{
  "model": "self-supervised image encoder",
  "dataset": "photos of plants and fungi (iNaturalist)",
  "train_examples": 90422,
  "image_size": 32,
  "crop_scale_min": 0.3,
  "horizontal_flip": true,
  "translate": 0.12,
  "color_jitter": 0.4,
  "cutout": 0.25,
  "method": "byol",
  "arch": "wide_resnet",
  "norm": "groupnorm",
  "hidden_act": "gelu",
  "weight_standardization": false,
  "depths": [2, 3, 3],
  "kernel_size": 3,
  "stem": "single",
  "avg_pool_shortcut": false,
  "widths": [128, 224, 384],
  "projector_hidden": 1024,
  "projector_out": 256,
  "projector_hidden_layers": 2,
  "target_momentum": 0.99,
  "init": "torch_default",
  "residual_init": "none",
  "optimizer": "soap",
  "beta2": 0.99,
  "learning_rate": 0.0027,
  "beta1": 0.9,
  "shampoo_beta": 0.95,
  "eps": 1e-08,
  "precondition_frequency": 25,
  "max_precond_dim": 512,
  "merge_dims": true,
  "one_sided": false,
  "adamw_lr_other_params": 0.0027,
  "max_grad_norm": 3.0,
  "max_steps": 11500,
  "batch_size": 32,
  "epochs": 4.1,
  "lr_schedule": "cosine",
  "final_lr_fraction": 0,
  "warmup_steps": 340,
  "weight_decay": 0.08,
  "adamw_weight_decay_other_params": 0.05
}
Rows from block 2 of a small self-supervised image encoder, named by matrix and row number. Rows with one number belong to one channel. Each number is 500 + 50 x the weight over its row's rms, rounded and kept within 0 to 999. All counts start at 0. Numbers have three digits each. After the name is the row's rms in percent of the matrix's.
Before each channel's rows are labels from the 100 images, of 14976, where the channel reaches its highest value: "colour at peak" is the nearest of a few named colours to the mean colour under the peak. Only what is clearly more common there than usual is listed. The data: photos of plants and fungi (iNaturalist).
# convs0: first 3x3 conv, stride 2 (model.blocks.2.convs.0.weight, 224x128x3x3, each kernel summed), inputs 0-127
# convs1: second 3x3 conv (model.blocks.2.convs.1.weight, 224x224x3x3, transposed, each kernel summed), outputs 0-223

colour at peak: brown
convs0.50 145:488381447458459412473437453530552400498495489474412487468467435551458465470455467476514347514487488673552492497507506647615533576558517546585543543519468562432601517497527505589484504526506501425503563551573462513530516501481512481527506480545483514476460480524515466510513400505481426466490450514477451461512469512504506483462515479450429456558443539530646500506528518498482491533494
convs1.50 131:533580422538444541517491519531521442607602528510455518452447612553529429480494627479447512490499477524480445508474468551532487474547553531556553491505462521543538529477467560481506493483472427494439512524493483550546465485399524419522453411518508473456469589515538491460504548537591531624589516430564498492526411557518528556494490537431525505468556579411513467576429412475442506531498417506449483531505447483519525402454490457475507511583510515419509445518561561512494489533472517434454524537438581481377470542493442559544450542506492486480509577694426611476499492531491588543521520488545526541603536488429569559439509474520498423539567422468516561560595523531544525480537

colour at peak: grey
convs0.182 114:482479464444609516573509515568543550515496494503471487492497550538469467470544447522452569374427465496435453468553486550463402499508566475472562544510518536487507482495482535479495515416541468521479536471525546490495557587511568525585513509529510483563493584577554488442502455563476624559492439442642408486515384477545494453490560487424459431454442541530453447584464475449447574479610
convs1.182 098:521571507520548478491518598509549576448460520506460561582475591509540544498490639574526536514454500529494362431515441391542459498434514534478500519521412452540445463509478528534430442432430574462523355481576384417522463518470512475485461523387547511529467529518523514474461524517596416516518508528575593438469521592462511482441547521436460540477554515529448442514531433436433494510544454495412504455510560551458507623501547482447537514545498467479506355490426478482547569523497466575420461516573520436460485559420528528464530447520577500541431523418538435463511545454485468500546490438519564449581427524508431483572543559540547519482490515460550486503525446476494534481439

colour at peak: black
convs0.46 094:582568438472543482420519506514516492490524547559567539447570495484493441476502471478485596410496509453478434528462505377457505447520536464504500461458488394501484537531541446503557438464566537536523543471428469536470513442563489495522480548479479553532518538571581618493521523515474476521508493468529663512565527542562451602548528611599545422476551389579528552470498513461518546412527
convs1.46 098:483509465550422523562547492527508508492587496628553490528532444438484541504492509501464452531497579500565496532459493528497567527444472576467527510547496548576516526525398554489529441526431530493509453492548484405522444450479469433433439537477515478555448545415390447440429517483403500501484476501436457506504536538430489488552520474445548590578485507583530427528512616476577491503566463466566462508455580618451471523632499522465480514591520449489443597405508425541449575455543554430530410561568511468529476510456413487477478432507488494443629462493473442484435484470551505527470508514596505511436603605512480402484513454552559532592546463532504495502601494476509499580492

colour at peak: black
convs0.56 099:547454510460447495482520443532489417533508439459539483421417485440444478507496467446438476455477518415500538574479510467475490477459479439558437599431605559519404481527480648558441455499497513438495503586467490519507410523428498429425466498495505475442492520511523598502482526521427477543642517516504506528387579478436479460420398519524524517542472503507433509524497485463473502486639
convs1.56 102:489595517495530508581502519528486554418423503558430464535582506454445620520588494556510492540531505470469523530465516523526512472482552542456453507478340619554572497589523546536449534523502602567533489516541620578438549570527522550528510542586582509515503478456565435588432488519434505487524511619538510557493542470456513468524493470465527484526603520665487459483570553418374483486487513559468514506511505524536435608436480416471467474519510495453481494563459467480492511504535511530478461437535488435529544580523432545502394511483556446471541539520507473457553505466504534494527536553477574471562543505561516431534561557545402563542483460465490499490449478497534661456502

colour at peak: grey
convs0.8 085:565496362487478435480515444519457440515467601463602499528438457436519507489494493533540451533551464479469427451548441432441485544461438474540595416464487426497502556470450476510518506482470537525534619452480610479426597421502564434502465527485480525455496506418459480485460532533493546504538475454440583453486540450433390406377484522479524490397548481525553452450477447512470518489473
convs1.8 092:420565478554447510421531580517512528526580364528506506515471553532496485485490419525588530466495519391481471411372451489521491487499428589472490407525550488512487483454529457508541427477496550506468496462501468485537437472445484526486569510616553571499498442485560504523482550567483489456473508573486404606458480482546502493446382581487456495457608455589530494583487449493556570489520485506569409490476530497533559485535483390523503569505570443464457490448500512449488391622504601575571471562501552485471454492502424378472558465546503474470518426423522532459530480543475484454553466374486517501406489476416559566540512511475462493406504529435539586513502497473531489496464

colour at peak: brown
convs0.61 107:541441564495512486515440417493498515577477517561518566425398529487493523438424535466503533440452453459461459564465459474493570461478520495481551561483589482494540452478519500517494490622579509553330557567514478511525524473583469443531526579477452549466498502489500492489505483508488423487562544570475535654543414562531422533518479555557526534504507490461409479428554579474431576487417
convs1.61 094:431481521413428499490557509494418490514516391522567461533461456447487542531466575464568479522566556563472441472529466439427484486458400520482542461515461430465491517559459455488469444483513553481476501461522546509450507482467506491466532459517411432613578472443496577494527578458473494475470538511525568470575510624530510552515475432576417566500530564555542513554460437499459447446539521403521504452471495480519462484483516545482547453460576535580602501417540504455587508462568528521530547449616413565475451525535393558402597502450514483473489496465480477589490528504514443463479482518511613577521498398506458477609537460487420472479443508514658454535571550416495518555428

colour at peak: black
convs0.40 107:487523519460608567525531557524458549512536584494503538522510554581470453466481542489470622487472584457497453489412500539449485564556469445452609541428493473555517499493505457539468412537483516600446520501494495503446529457647551510453508495501486476495493527438528558480488460500435481591548595510550692501547475464592482566415569581574518523511516500509523524493503466478559545548526
convs1.40 095:534440473467461493553515480450534459452536570467524478502538543502472500425559484529453483486545530576527596480587490493542565481465486499455508505528527514413447551557478489501502498488569478403358459494421511442550555397484550448547486548524497431546411573539580571478434485502507439451511420550507467572448520470507539560435482418540466527570477576448530480557495426554545457554540536553479406542473511480489556559462553445553485447508353443546527472479574465540546487474483522575384455449519406495556443423509479479424543459480470482464513439474540593488442467497543425489428426459438503580512475493438308469487497418514538456426474470486511478542478458453541537503614

colour at peak: brown
convs0.95 127:444531575495531454569559476517577528515584464510469435494499484594524501491470502544482397538486459457553525527447436492420506638489520519448479475672558625593487528682549621546469554486643529588440541506498491521456540506486537517491463494535518483491558460491486507522472502487454472485492447506522489520469450471485419489448492493529472463490422500440493532487489564481500511481453
convs1.95 111:471528485408512494499454553501494431556549464467502539525467360506543532548587442479456484516516530497541438521620576596531488505539593555491501507619447510588515477531451528546573542583484513575551511599501430467486508560564555449478489566511611518429498446563469570532576479542530509511551517402563485522568512486561510509543521497558476561489536510583510435482478458487471448562485515479531505465532521551448532532613531492460458533496563522612450472564475515455516492586503489435465489606478497515519418467551448507590542431449515447405527494470501510496355549528507587568421418524522513444566480495508551482451490549498629436448513501421545443449435516447400470502526

colour at peak: grey
convs0.75 108:483408404433480570592562509523566512509500547442416462568525467577528522448603511475537499512445416510407534539535454523430429486507571506460466467536562416506567452536511532403489491450546464497532474493515549470448474549508531511480353453553514556427540555561464515479474497516450567619499556536466550487500479576492458504509557501593467444560446460528471511496404562609496540487515
convs1.75 105:425575403429457506552509533470462381443565444483387537484408477486400499498503497443487438490476529519488431569458452476512608439503583501401473556479556492488488513415441583523496480508504499470502532531551478491467471513510523484499508442576563458499414524460587559461428535415405610444529501510469456579531573503501483452548426466494533604498519442405513509478452437427445517442463581437459436532419508548482505445396542556494470452542523562598460449563446457464549540510456529465557482613492492516485524460530457532490433526500454466471492546477509457445495467501556546407412457562493480558534512447383462514443427450389525426481449529522500535552454476534435436488510

colour at peak: grey
convs0.43 090:530541536534549467548481576463584491488388534398447565535428424505500534432399465552536479481440473433562447496475465510506527565521548492501508571519553477464464514523471451541457387449529488485467555398490555382513448402538476493550516563516474688416561506466496507478554494511523481486508465463542517466432472440532504511616468479465388422459453488502543506488508518483437488533509
convs1.43 104:433584538485526660446507494525516497481468439516475405557504520521451395517517579536546514471476521547380454576454499578527531557418424542449525456509517489556461532546540578511463459480370503484513545428458478541501413426481469499495490515521450432487477450435549566497521506539444544445469488589497495490490475468457441488463448469561486481436482514525441498609520567514484511434572528522547440447504451375549507536499506554517499420466497467459521527563531551560605518571509586596556526519502441476478662367453520505509518477482567567521479508526497468554499490534564458427458570427565482572522498553517410432530503475496542509485468465501430517571569420587592503452467

colour at peak: black
convs0.87 109:471407492459506557546458410496466490492509509483449453393482477517513532413492508518495587481517513507557517515534542572524445500475453495481490566453437534501507499444548439514481505519396481490527493581506392528490495516430536478504394490524472519424438534448468391455487475371438437385456523572505427350448418461583567455472521428530513445429458489455477441519441454411483510487492
convs1.87 097:530527561379506523540556511559471420491471560435520543579505522481500596589492499483486466536420506520511503495489467471561481505520547500462402477601406548560570500463549593465558461493515571560511522522551579528541511606546565491570544511511514444492423589520519557590524520524592495502502544468535455488524490463640439547562522575468499436542524523510513570477426485486487384539567478489406485556528535514419467500480511505478508541510538499516489415549501523562480572510466492517462515460457452468555406518563512501565550477591537489471525464426513476411388503486539618469558473523397446551505569440576547544608506506491475469511609593483567440464460576450564486532416

colour at peak: grey
convs0.57 084:433498468563536431620439419587579401492484476526472472491442445528486403466479514456513401524552427561421551557513503495475474519478516560542521495508432492561507405535455500448484530486459563435530497589584544429492526482573513350573486499526536493449516542530536496487464486501499426479491613582563479534482488476495475476429483477596443464479405511478524437494477398545476534494434
convs1.57 096:472459479400447469530592487443492479445511557427446623517492531665466455527523581549331531491402633479404526403537504485538526535433547456488464507464515456492451468519476454486536505511464522453564596501491487504525509472446587561451447491442572513462572480583578519443500502416470505437460539493532522472592672590497475543549519505499517483510517574451434462488552532457498446544440419498494466548571514541440503542504401414538504496471430457575482479552452512449523525461536520463530506540516543497497561436547481469495546518517474492493456574506465411558515479508464581514432513469518411512555444565445467462492497486400483477569402500493520452472519573494562484503515

colour at peak: black
convs0.34 095:475536462451465444501482520467484568479527500542462535486481430435501473412405501483574512555436557490455589526501417496547520497423418421506464463439436576442547483401477492515425555561522579461487570509546467587465523491446589581531500530474416527377491567478452495371432532413528482433541509425460485524529503438480529558526455490487547476618506507543478440519462472452544419487508
convs1.34 101:486462484480503507575535505591565419417512514549460432490497527535536453571418495474431522417537486440517522446487531530478475482491511508458532478548578528543623541563508517514561501516382524498520447504457504535473527368557503531426582476447474513548431434408482491530421449519470369573571541459511449495411465577504551474458460480570508402595500536463538510532512562531379502456428518485616473637507442474550525493461498591489563531460509517483521580536506513450540529506500459473527498502587551502522474497456475506523505417611532527557460452562398561520564550463482438566473481495433550527573428596586584467461507463500451506515508480531593489517494431547535413455512

colour at peak: black
convs0.209 100:508428494531508445437481472514524370525382510449521485392433492532494437403425451475465339528491431451522464407603468456398479513506448493479489482523579488561539476493557520490457419541530389482462542465537515543446599483506511518476488513561525567503496531482573520535521479518506516531407569469487514477539463561511498531532450508496453586460476516522578478655507524521521463485457
convs1.209 095:550488439546589533525490526603463471509534575525478520464560481442410513558573441544521445515444415509462517476549526429498495504575568470543415497545451489450454467543537474531481573504485469529532402500441557476479500446552399502519552506518535498548578479491446558535539483466522534494519526523495514594507574586560502551506518431529466473471494495529472461547548485602488503564498553432496512508502480569543468474474582521463524444450528523603517545462557539581451475650594457444405558403493512598525407506528455592430546543561525500475456404634479464470584568425580466484454472488479508457595474500584583511504490401483515462611514563559488505528541531449503433530416

colour at peak: black
convs0.164 103:480429519504490521547509503497639441441425571375548466492478521429425405475486428559470558496437460608512511540530500497554494513584516449447503459425476432477545547474501460536532594516553443454449452577593465495484474456517501443591387486572455537501400494510504523429502468468486410431447523513536456524504530465398583478476429455431511511491468563506498466477442459459523548525465
convs1.164 099:489509549421444512466498516455429380518483494501529547490560423537512591586552557476556494520552545423422532451457498573525467609539466498514557466435448473449494499450503593479524494534443547488487464469432492467455498516509567553492550473565497416605443543431490478616549448477493452539560481519523523444505513475419426466510508606420482508509509555414461455433416562567383496418535500419545495540501441504453575467435580547520502588472498478427498468517461459537448535510438524443564506406583440474503547580473541475454541478502501407547479421552470579498592446547493441531475556488430421441500504458515563491510421442522523469563530514358479612473524506472535525457499

colour at peak: brown
convs0.6 093:501569537535512481514489463462515490500469473504517537556487485444419433510487556492460419497454509381422537466540382505474464582474513483535519461497412494577538468522464513415426572470470386483502455548506469599418552477437527427521509453565499575491486581438423411480424519483433442453498503388513490469399484531512514521496498486535565537573540600517549614505489401476459509565514
convs1.6 095:489523597564490511548449388615481469463465507572429481478436571554586453580493435429474470506488421485580542608490421522466560533542431497607504471500485471475444512530601495489487568488444511526475560561640515461521395410526518422517411429539504459558594593499418515433459527535525530485475499481535473523441579542492526498524433500512486463492480603496481468507543508584476393471437541562563571517468513503487447420507450412575512531496428530530469569504572582556537545457561501474500513589502488498541454526442493550522477577506520412513467586484559467521453486588530500477546443513521493501599469540556575540549572526448498481508484554536523468452448604446505518489451

colour at peak: brown
convs0.203 090:465433588520484588471468551465535399434377510475442423518423504458562495378441456499527402516539520534542524522503553559462477517527485502548502486515540474498498463524576470501536365481558464418455495551577509452563532529555513488456356553583439488455498410465512553507526488468552507515555626541463483473493519536486525504536522489519443508387592532508531505531537441586448479475486
convs1.203 093:500450463504531584563537488442552415397443539505508513546496484467462363451430438521454421500382541500460529423517515493339527520485474508462449485547494473473568407565536564440485564466494518503563449529440543413475473548480558403463571519539560451568547506479485526558469489561515479486483497492453499618440467461484482567472515443420543495512537485595494597601534484425524519549575505471549512511590543521540516614530461475465551548529545586537411477478477571481535497489499459563559597543540505565521526406504458500521579458578559457584463564543550484488548494524500519507446439403500540521601514495432544449413530422472486450434502489553540410536488456519476518500503

colour at peak: brown
convs0.190 084:538487436440559422529526529485356476531564445476506534546555452425379449468542491494517417533378519466468457495549537528477449545552455446454439456460491513486539523440472487494512533454505442476437571510398499515451514435491518523505482472519488565487481491410465551459425454591449558543474572486532528535410479507483503572480549498436496514562486470378525453497451518674435532514544
convs1.190 097:547475526474423493485525593569540356580511471524507442494529523494505521388479447508471498497491532474517550382431501340462408461523584583419550488495463517506561492483486542430493607449391521485426550446528472442451480402523504439511474556483511527470451518436528452510500500545501512431386430434482443531418545430519510485468512501544581487498525468577435491581441508510409538474442534532412472503450525497480383497489514490513503538541429563601509509441540545577451442556456389452472502508599571571435454419573499546512457510472476564480470520511424533522521506463521599487538465497481440520501517528495477493483479534418425507593519411485537513464566425438487508514467

colour at peak: brown
convs0.157 094:497497455501524499448466558424398505525472514552537478453480510423342519514459536499446469463442480440488456480450499514456494584456511471512461427459492506533509647422507486532519546501429499489520521591450529487434514536503593556440576496525511491445481486516507591573520428515482484494539546425473490654577453558529537539543472390482454463505567520403492521474539402498485552586430
convs1.157 095:496413437489536513419561508570541462572486519505481495489555537514542517581564594492559456482450464514534545527414509499519427453526511463422517466559495454479569422426475474485531544556580547459478535462553534540417378440444541460586521547568531417497441477376545465495449473503457442423506490504455439549520487397456490428503554444457460426417498553477497563543454477493545488492431503555483500494548591534531417533419499561434515572528498438606554525617645494532535482470462503550519460439656500594556412520457537498472555556487517462503448469503548434575454527558536501540496440509455516440575515417508472461527539544466469561470469480485458523565466461550487551449539

colour at peak: black
convs0.42 109:491424420431468520490538479450469434542532415547383483489448493545521478408565519439496431475493476615450599491510488556585518412485546481523544542471544574471557533454518533591520538531504544468552517522530456495459517587500517574442467522542396554477370412519428485505509474449514507399523546514457463455520563564533543518555453523438465376420492482508556467521511482427441508531499
convs1.42 101:495492565562529552407491519538493535466507364577427447531505591462513400543590546488481491477511488522566502509548466545486474567468508536489531521514520496453415513506495504534485441490513501573554487541536475583496480441498498488498499394466507464440438583492614430537540478500604437497455497601437550493451450571497535455472509586457519473490490525450505490513503495434447441521412467411554566528519476535406400513518473436538469543554432503371552398557458476534520492482457506561486384466479516481432515431499543423483615561447421536501538482441414468594469516486477478505517506550533540440567389528510527420473452373457509517559561503473474419565507423485517450410428

colour at peak: black
convs0.80 081:382515473505509503502459520517561484511621514468506501471500451512477473481505563488520552441479504454502381504513470463500551455491485440478473557547504570516464499490485491442522504506526525528575536538541426494534498522558442434494371475541527580423657537557541561461489468501486436604625438560451448472419533394450453519493526480450573571507405407511449482592551492559515531559484
convs1.80 089:559492471424511473523553577552465495412421501487519449537463527462479530516590387482489512499569546463467493565513497549445464501456572518448525494462569525503512552491516534546472483492544555548416479526593548488439508530491568447455491492531610552565560435503601453522543499420481443427472450403487468577541492620538594469497509494431440449528548434578435449547532466472544528520580462490525447504526461492521532397529501467533552554531482565590479451514413554497523525477495489354498558466537545481519586518523403467439564496526580459481555450421495449681530466512426588524458462455454458418577543479496463469456528471457505542405450543569436490520488516488411489459499

colour at peak: pink; white
convs0.139 103:454568579484547519545495474493528625470453506498622531525489535500472445589610608476510577474517527419494442492435445647496527480394479514483596578470550478461518493453490526557527527491403516435508460451488523509533478477524424495550559538479499510519434551483447484486463504459565474549520453425418529500536479439509498487553597561520575499504422454537547443542560511417420433514529
convs1.139 110:495537495476491543534511466455485522561484473508488482531529456517435490446514467544547488530580498529514591578537514430480611536529503491394562489495486509553529401493468513508530575512590435464435548463501557510492485504536503474506598481538558591462418498491525398485493514424481560407460521412546600534510474667485469540512510474523451452515449478483547487500419525519590456491490544441535487512542533500563569554566598500541536528520502415510477466536543587481541486517630432591446476593567539479532432539510483532605518547530536580459537589527505534540495500422582606550437599587525534624565497428416448465560496489464521452423471489461505531484514440464535546515410

colour at peak: brown
convs0.104 126:457554578461552386555523527496588543560471454524495505489502468573471480413501482431538539523455448451525461537465471559410426593549493520502538485589587483459596517564539464612478528506574497485452496484483487504456527514547527544477439465529519489452457504561428511569447462513385467471516531423561457474507389471497506461381498476511486532379415548462595435530516434485460487558465
convs1.104 120:506537429399464531584516485410556389615589510519525522494471532550526548517516487483530484566468558502506620525577455470497529429523514563435601541515507466554504583518436436451572602546535493508488514487560514561530489505531571383488525477524449524425554547534515531447571581570502496456403481464528499557516597521547557520606554566536500495496509459451552530547540498515533479504547544497447432506511483444552452496482521540541520507473530547589507601468520558510525541541495464435456526555411527526538462404552458546595510495534510527461562547676549411511495591492381557529451436546489471461571528470488523532528510469444479454478471434429451534484529477463387505416493

colour at peak: black
convs0.29 101:352369466406480447436581347484493448475503472461404523525488442453531529410555437500468450510489544543545543537566577491603454520563512557523503563488590522462538525471623513526493511546480528481526522562502470512533504538514450473525487493407522537400470494449452502503524411433539494544573572461531526506481517532547502602475487461464507492388427515492478536472552517504467459505500
convs1.29 098:543432520477480506501531460449540556510557520537453503464496613510576482481584459476504555507627473503536545533523430429462545490530448497443517613469460533455544595567527427507460470466498504485520447576411501597514457535536423475576599441466532474451429467431551436506535495569634474516417461524510470519454518526512567491443631573496495589512439482521593558471585453530487450567483508550530402449564478455534504510520495462482578402526480518428511553458470503476489425485430482473502542488539485503466408506476526441478498529560495551445537510532454554484439486429497449540447421570442620458565453524644547450498472438514572589502519488545600500534494470547533424519480

colour at peak: brown
convs0.69 081:490509522424530492589441524509480494562439590410580456489474476516546520472521553411424558481458487562545613532515502488604531559477465516538492494599581485469446489562510486498487501487467582542478581509530546513462516467550499455495425493464530539467516635417477448516473548509424523405527452544490464463467466546441391517455427450552408463535389492440461472576418476489572538518466
convs1.69 094:449537473539577480426585577617482435489423572557531490446485434566421551462522463599523499521418518485473446453551478506487488495500493509441407435477479504479451481426470492509456552524510483522535461533634510543508491536500613621501433521471519528452538540545491499501528425473486577444473547572543565522584670539563537457537508557504557510513546508427510468483490548457546545513450526510475527510421588503480416424449430466536521512481395480479556497549537535495586533531551474495450449426484518462498472500524531437522569390477555528491562540494449549471443508569430536542557458483569525543526514403543577423469448524458480537442627534526520505618601532466453559485486

colour at peak: black
convs0.55 102:504417439569515445500531482496484429509415425453476535436424498440420487447460450523505386505473611638531515468516491486502456506498442489545579527567480457507576507518634521474486580456456454498444469536469470482452583471556488446469535497468508499463596494561418585509465552513428468529507545496507594493572493478564503505498416548464460509570416515441560543582532489473565516595478
convs1.55 095:537514471442548486465421453496534587530553440600446480466504574576502532499485499524486539461517491437472565527353474396461527535590506458478540485455414527399548488463465462491530542490430525455295604421422501522546460481479517498486480520512455531535503507486510490506530555475543424518519447498493524479486444440535438492425441507490418471446537529476539451513556481380458622484472502553449510520509471484540482420502513418408434445482532521523531462525501457434442468530488481473567473490484513474519443500524430416574536510499395378554447430436485468512519399459504406513444428533458528467463511478464427523470462476499582477487478525480493655484546393506472442563445

colour at peak: pink
convs0.105 116:511591569537536512483470442525441517525475535502519491478440495491503595394423464357555578513570470465519498456487451447449463391561439519434450435438406448465455448430460487452523454478398462494493551442470493514562504409510423485531470520496459526489494552410423466541598484496529458466490505477502503432453454492558474386451451499505449502443479428455518485440448502547511408439418
convs1.105 109:503523479526522421496530445522550404589611513461514521480543536485508488501553480470526474583511490513482533550601465510553469510524584428533477477456476451514444513462463544532541546501509478537582544440551495468544597475550544489589667482418459514455521450558430566521527468489526529441476654499385566468431512533544496442517496543486560474503474578492516585414462529471610532482450577576518457474554448556532472491633465482494505607537470512517588471518551497492495477538587493466511510523534584511467504529607545521578503506435552659430596474452559571463469501533612506469542508526498575472482589454437533487469508459484543482542516484468506535503462572519453423458513

colour at peak: pink; white
convs0.10 095:583522528420447500486523495548471537464548538558461600531490652593608456567591523387555533478508514436509536485489524496506470474465485468524418464404514445507556413410486454442454460477507505579505450447421411390471488464540425528496487397603566440451452472452503459470447495468515556467501450486460544449483457484489539450450471511469506487467494505488517412483529458462411499488457
convs1.10 106:551541511562531549520514472479391489599466555519495490575541482403406431482447579486550446432483507540476492509502600483514589549462538498462455575454471459485460492341424468476499435626494481466500531519474507462565535483434485532419492447476442556469497506494407456474504606551491468500588493442512526442549451521571488611535454438481637530533489494491459449499500382513452474511569436523502440570504462440440564479469476491500488444495564508417548500545499473486468560585458501544527462573503442399420564490469446469498458616586504515575421528579498437514457526512537477510469566452454615541531500485466448465544541474561533469533499516440405589456439518553494486512527

colour at peak: pink
convs0.71 103:522498645531554468604528465528493516562556521495534501489481425490483489625552489470518581523527575478530565599499484497454622506444529498410531465492405545565472463439487387552519421510513553548407496493570581560548466454437510445435589503527530452493455468450484527477550496534568470524535524461522465555404460530567514450463447442406545489477464438507507494506433473427512507437487
convs1.71 089:459496460444424460426591414487488452455490471434450488495481449476531464526376503504531487513499390521533454450558520467510468517543507518506524514519449522506531485596443547515484495513586484537384498396515503511508548450527520492503535521495466580477465526422451458393481472570473387358506464607431463609504455452506514449493494420453402454447480444500521470500509455514523543469534582552438515487373511485464473526592545544501589476481507491526573492566453628457480508404547572451526457540555539541488501551420435530455467518499463471451533477493478395512442473520427590423510528505426516513419486464477624466519399447547570393441546462532495436493553470518502494458504

colour at peak: brown
convs0.65 093:481497464512531575558615451521536504439510536465543492548485563545508518418445494505427478509524551505428495471465543460524570533513570532539497498472534422533485472468490469526465391567442484542436544515496527594578556488616503405593408531532485439437571604446497557479525462423433482523590515555414477457544452497546444432507530518550426443457463554531456535577479496579473482552406
convs1.65 104:520480452441492567547482482546457466498566599501483461527473551445419419508449434599521523440519576505575529425565559471549512511530499553466435527496525499384495474553467488521454583612529468481414528515447513545464436557557453476522392492484513467457395488520547520391526441473430549524532404484462404491583501494415488492545555443503508428458562534518458527522460573549521464557542444469559531431484588527443465451585494490487510489426537551627485521488487530455516512434478461568555517519441541481561551430431556513553491480464538486493596478477473443532410532490491481542624479529484504557517452527384441428473508434457562407517542451557566460559432425534445475464429

colour at peak: grey
convs0.202 087:503468463485494520456474532514499408540471500493473480528466456443506453397440469464556470522430366442495563432504521502563535493508591464624558522505526468499448412452501522477465406444468436482466509494478521506504445523548418544491515571469523625549545518454496499502525511432462488487553504581505568480423411493471510510462504603440482385557607496592546490459659481495505516541486
convs1.202 094:567410501413459537516506477494577419436535467431441479456467449435537487510545425508518508357583493492519581545525499551532491539475483470526450499544525471480471509480471550547518448497509478485509510484575511484516485369525495542536443428542476429514467500510498453421418474445457540647438454488509373546561535495443456533545521540358500470472545560494491383502491549480530501487507595519577483540391523600520447550488573499524463507533500458555487475525548479457516565554454480418431565566507531618549459419490457500504598454529568446559556561417418450514415506533524529430447471549456608515547502544436463544440373519512559477468518481532497489500516573508530514505567

colour at peak: grey
convs0.166 081:547550453520508441465528394465450483532515502561478495494434609495421487498550496498501431418518474563477487427543410519480445507488476491457516505430567543549596467476534453448541606635571492532447528501527520495463425507462419558612458539414510497555494477473453525509610495591554483500416489488529388542471433510467407521496479533427397490524490499605463501495534487491438509548484
convs1.166 102:530534455476482486431535523563400495485500414427550515446504494454542529482465442589391575534479472507445484544447510541539432563481503499561549508553525560488524473575466572478539441443463493472533533494446511548512571474429488513471595494584430549496498524394523454514513538486551496413508503489436501535553470602542474446501526564475502505553448435403488509508608504472444478552444510477436517570525519449397559348467478470646464522440524458532525480557474529519489527571508520488470579564498514530475441519434544461529563472428518584571558506491394547431545549525427400442405548499540430475636554425502451494574528467539514514386479423496521507450500512484495526524409

colour at peak: brown
convs0.181 085:428416446478445394459525459570480456543490472510595559515554513524532482444544450468456438431585479429503422447429457438543482463580515490449546524449424494537545514418545455534505439523453539466522587462434430505497571446525464406538486540585412552466521493452479541519535507440556603465546452521498534390484498541519492480504501490475505604478550497507514455592479455616407488453508
convs1.181 100:538510503619488466533556589521556414525522609465586506508505555501556507543463537553486516492464525400443496530556550510494490525475548482498394463454466507476494451522523449492498452533548489574590620498424480458454421452470447476466586449509494503554492507552524448550629510449494640506406465536492464502495383418515556593355529561575547508516507562635494454485481477490513484543538596530457507514556466506484512505529495565435468485409506491537461500525499454507564447492521535429485368480413533499480564462471490443511590443503433516502585504472549471464518534581469514449531432526471534579414611537489484519524522469546568435471559527509434498505575488486458533533414

colour at peak: black
convs0.51 111:415490502557636516497465505530534520563432459492538453511512554487526460432428550528500465506465575551499414507512539463548526585550479544484492490477480487499476508442574460434411446520473430553464559543471477544492593457554507487535513508404484480544542512527480627484485502500463472504671564598533581505555548595612497428526451496588523508504501470433549511604495459483436500497562
convs1.51 107:508460500439542477433480478535509496443538528567447431542450568449556539494623527446508525509595549511491532489530541458535466520550372469506593516506466534559524401457432376456505469458471514502405523485497481413457427462473493496407439438479459516450493489573464467498512524504505436508516549422540504498482463546546472562506606622546560361550530510535516518506537611444415478434501519587536523507571505544563457479522451596464527537494528460421440517566558547483482495460533458487538545501578492529492572505525518520579579447478473553533506479565521441455516578461526386550434465487428563573563573514482435495556511511512537522521567437652383526522518485556462523521464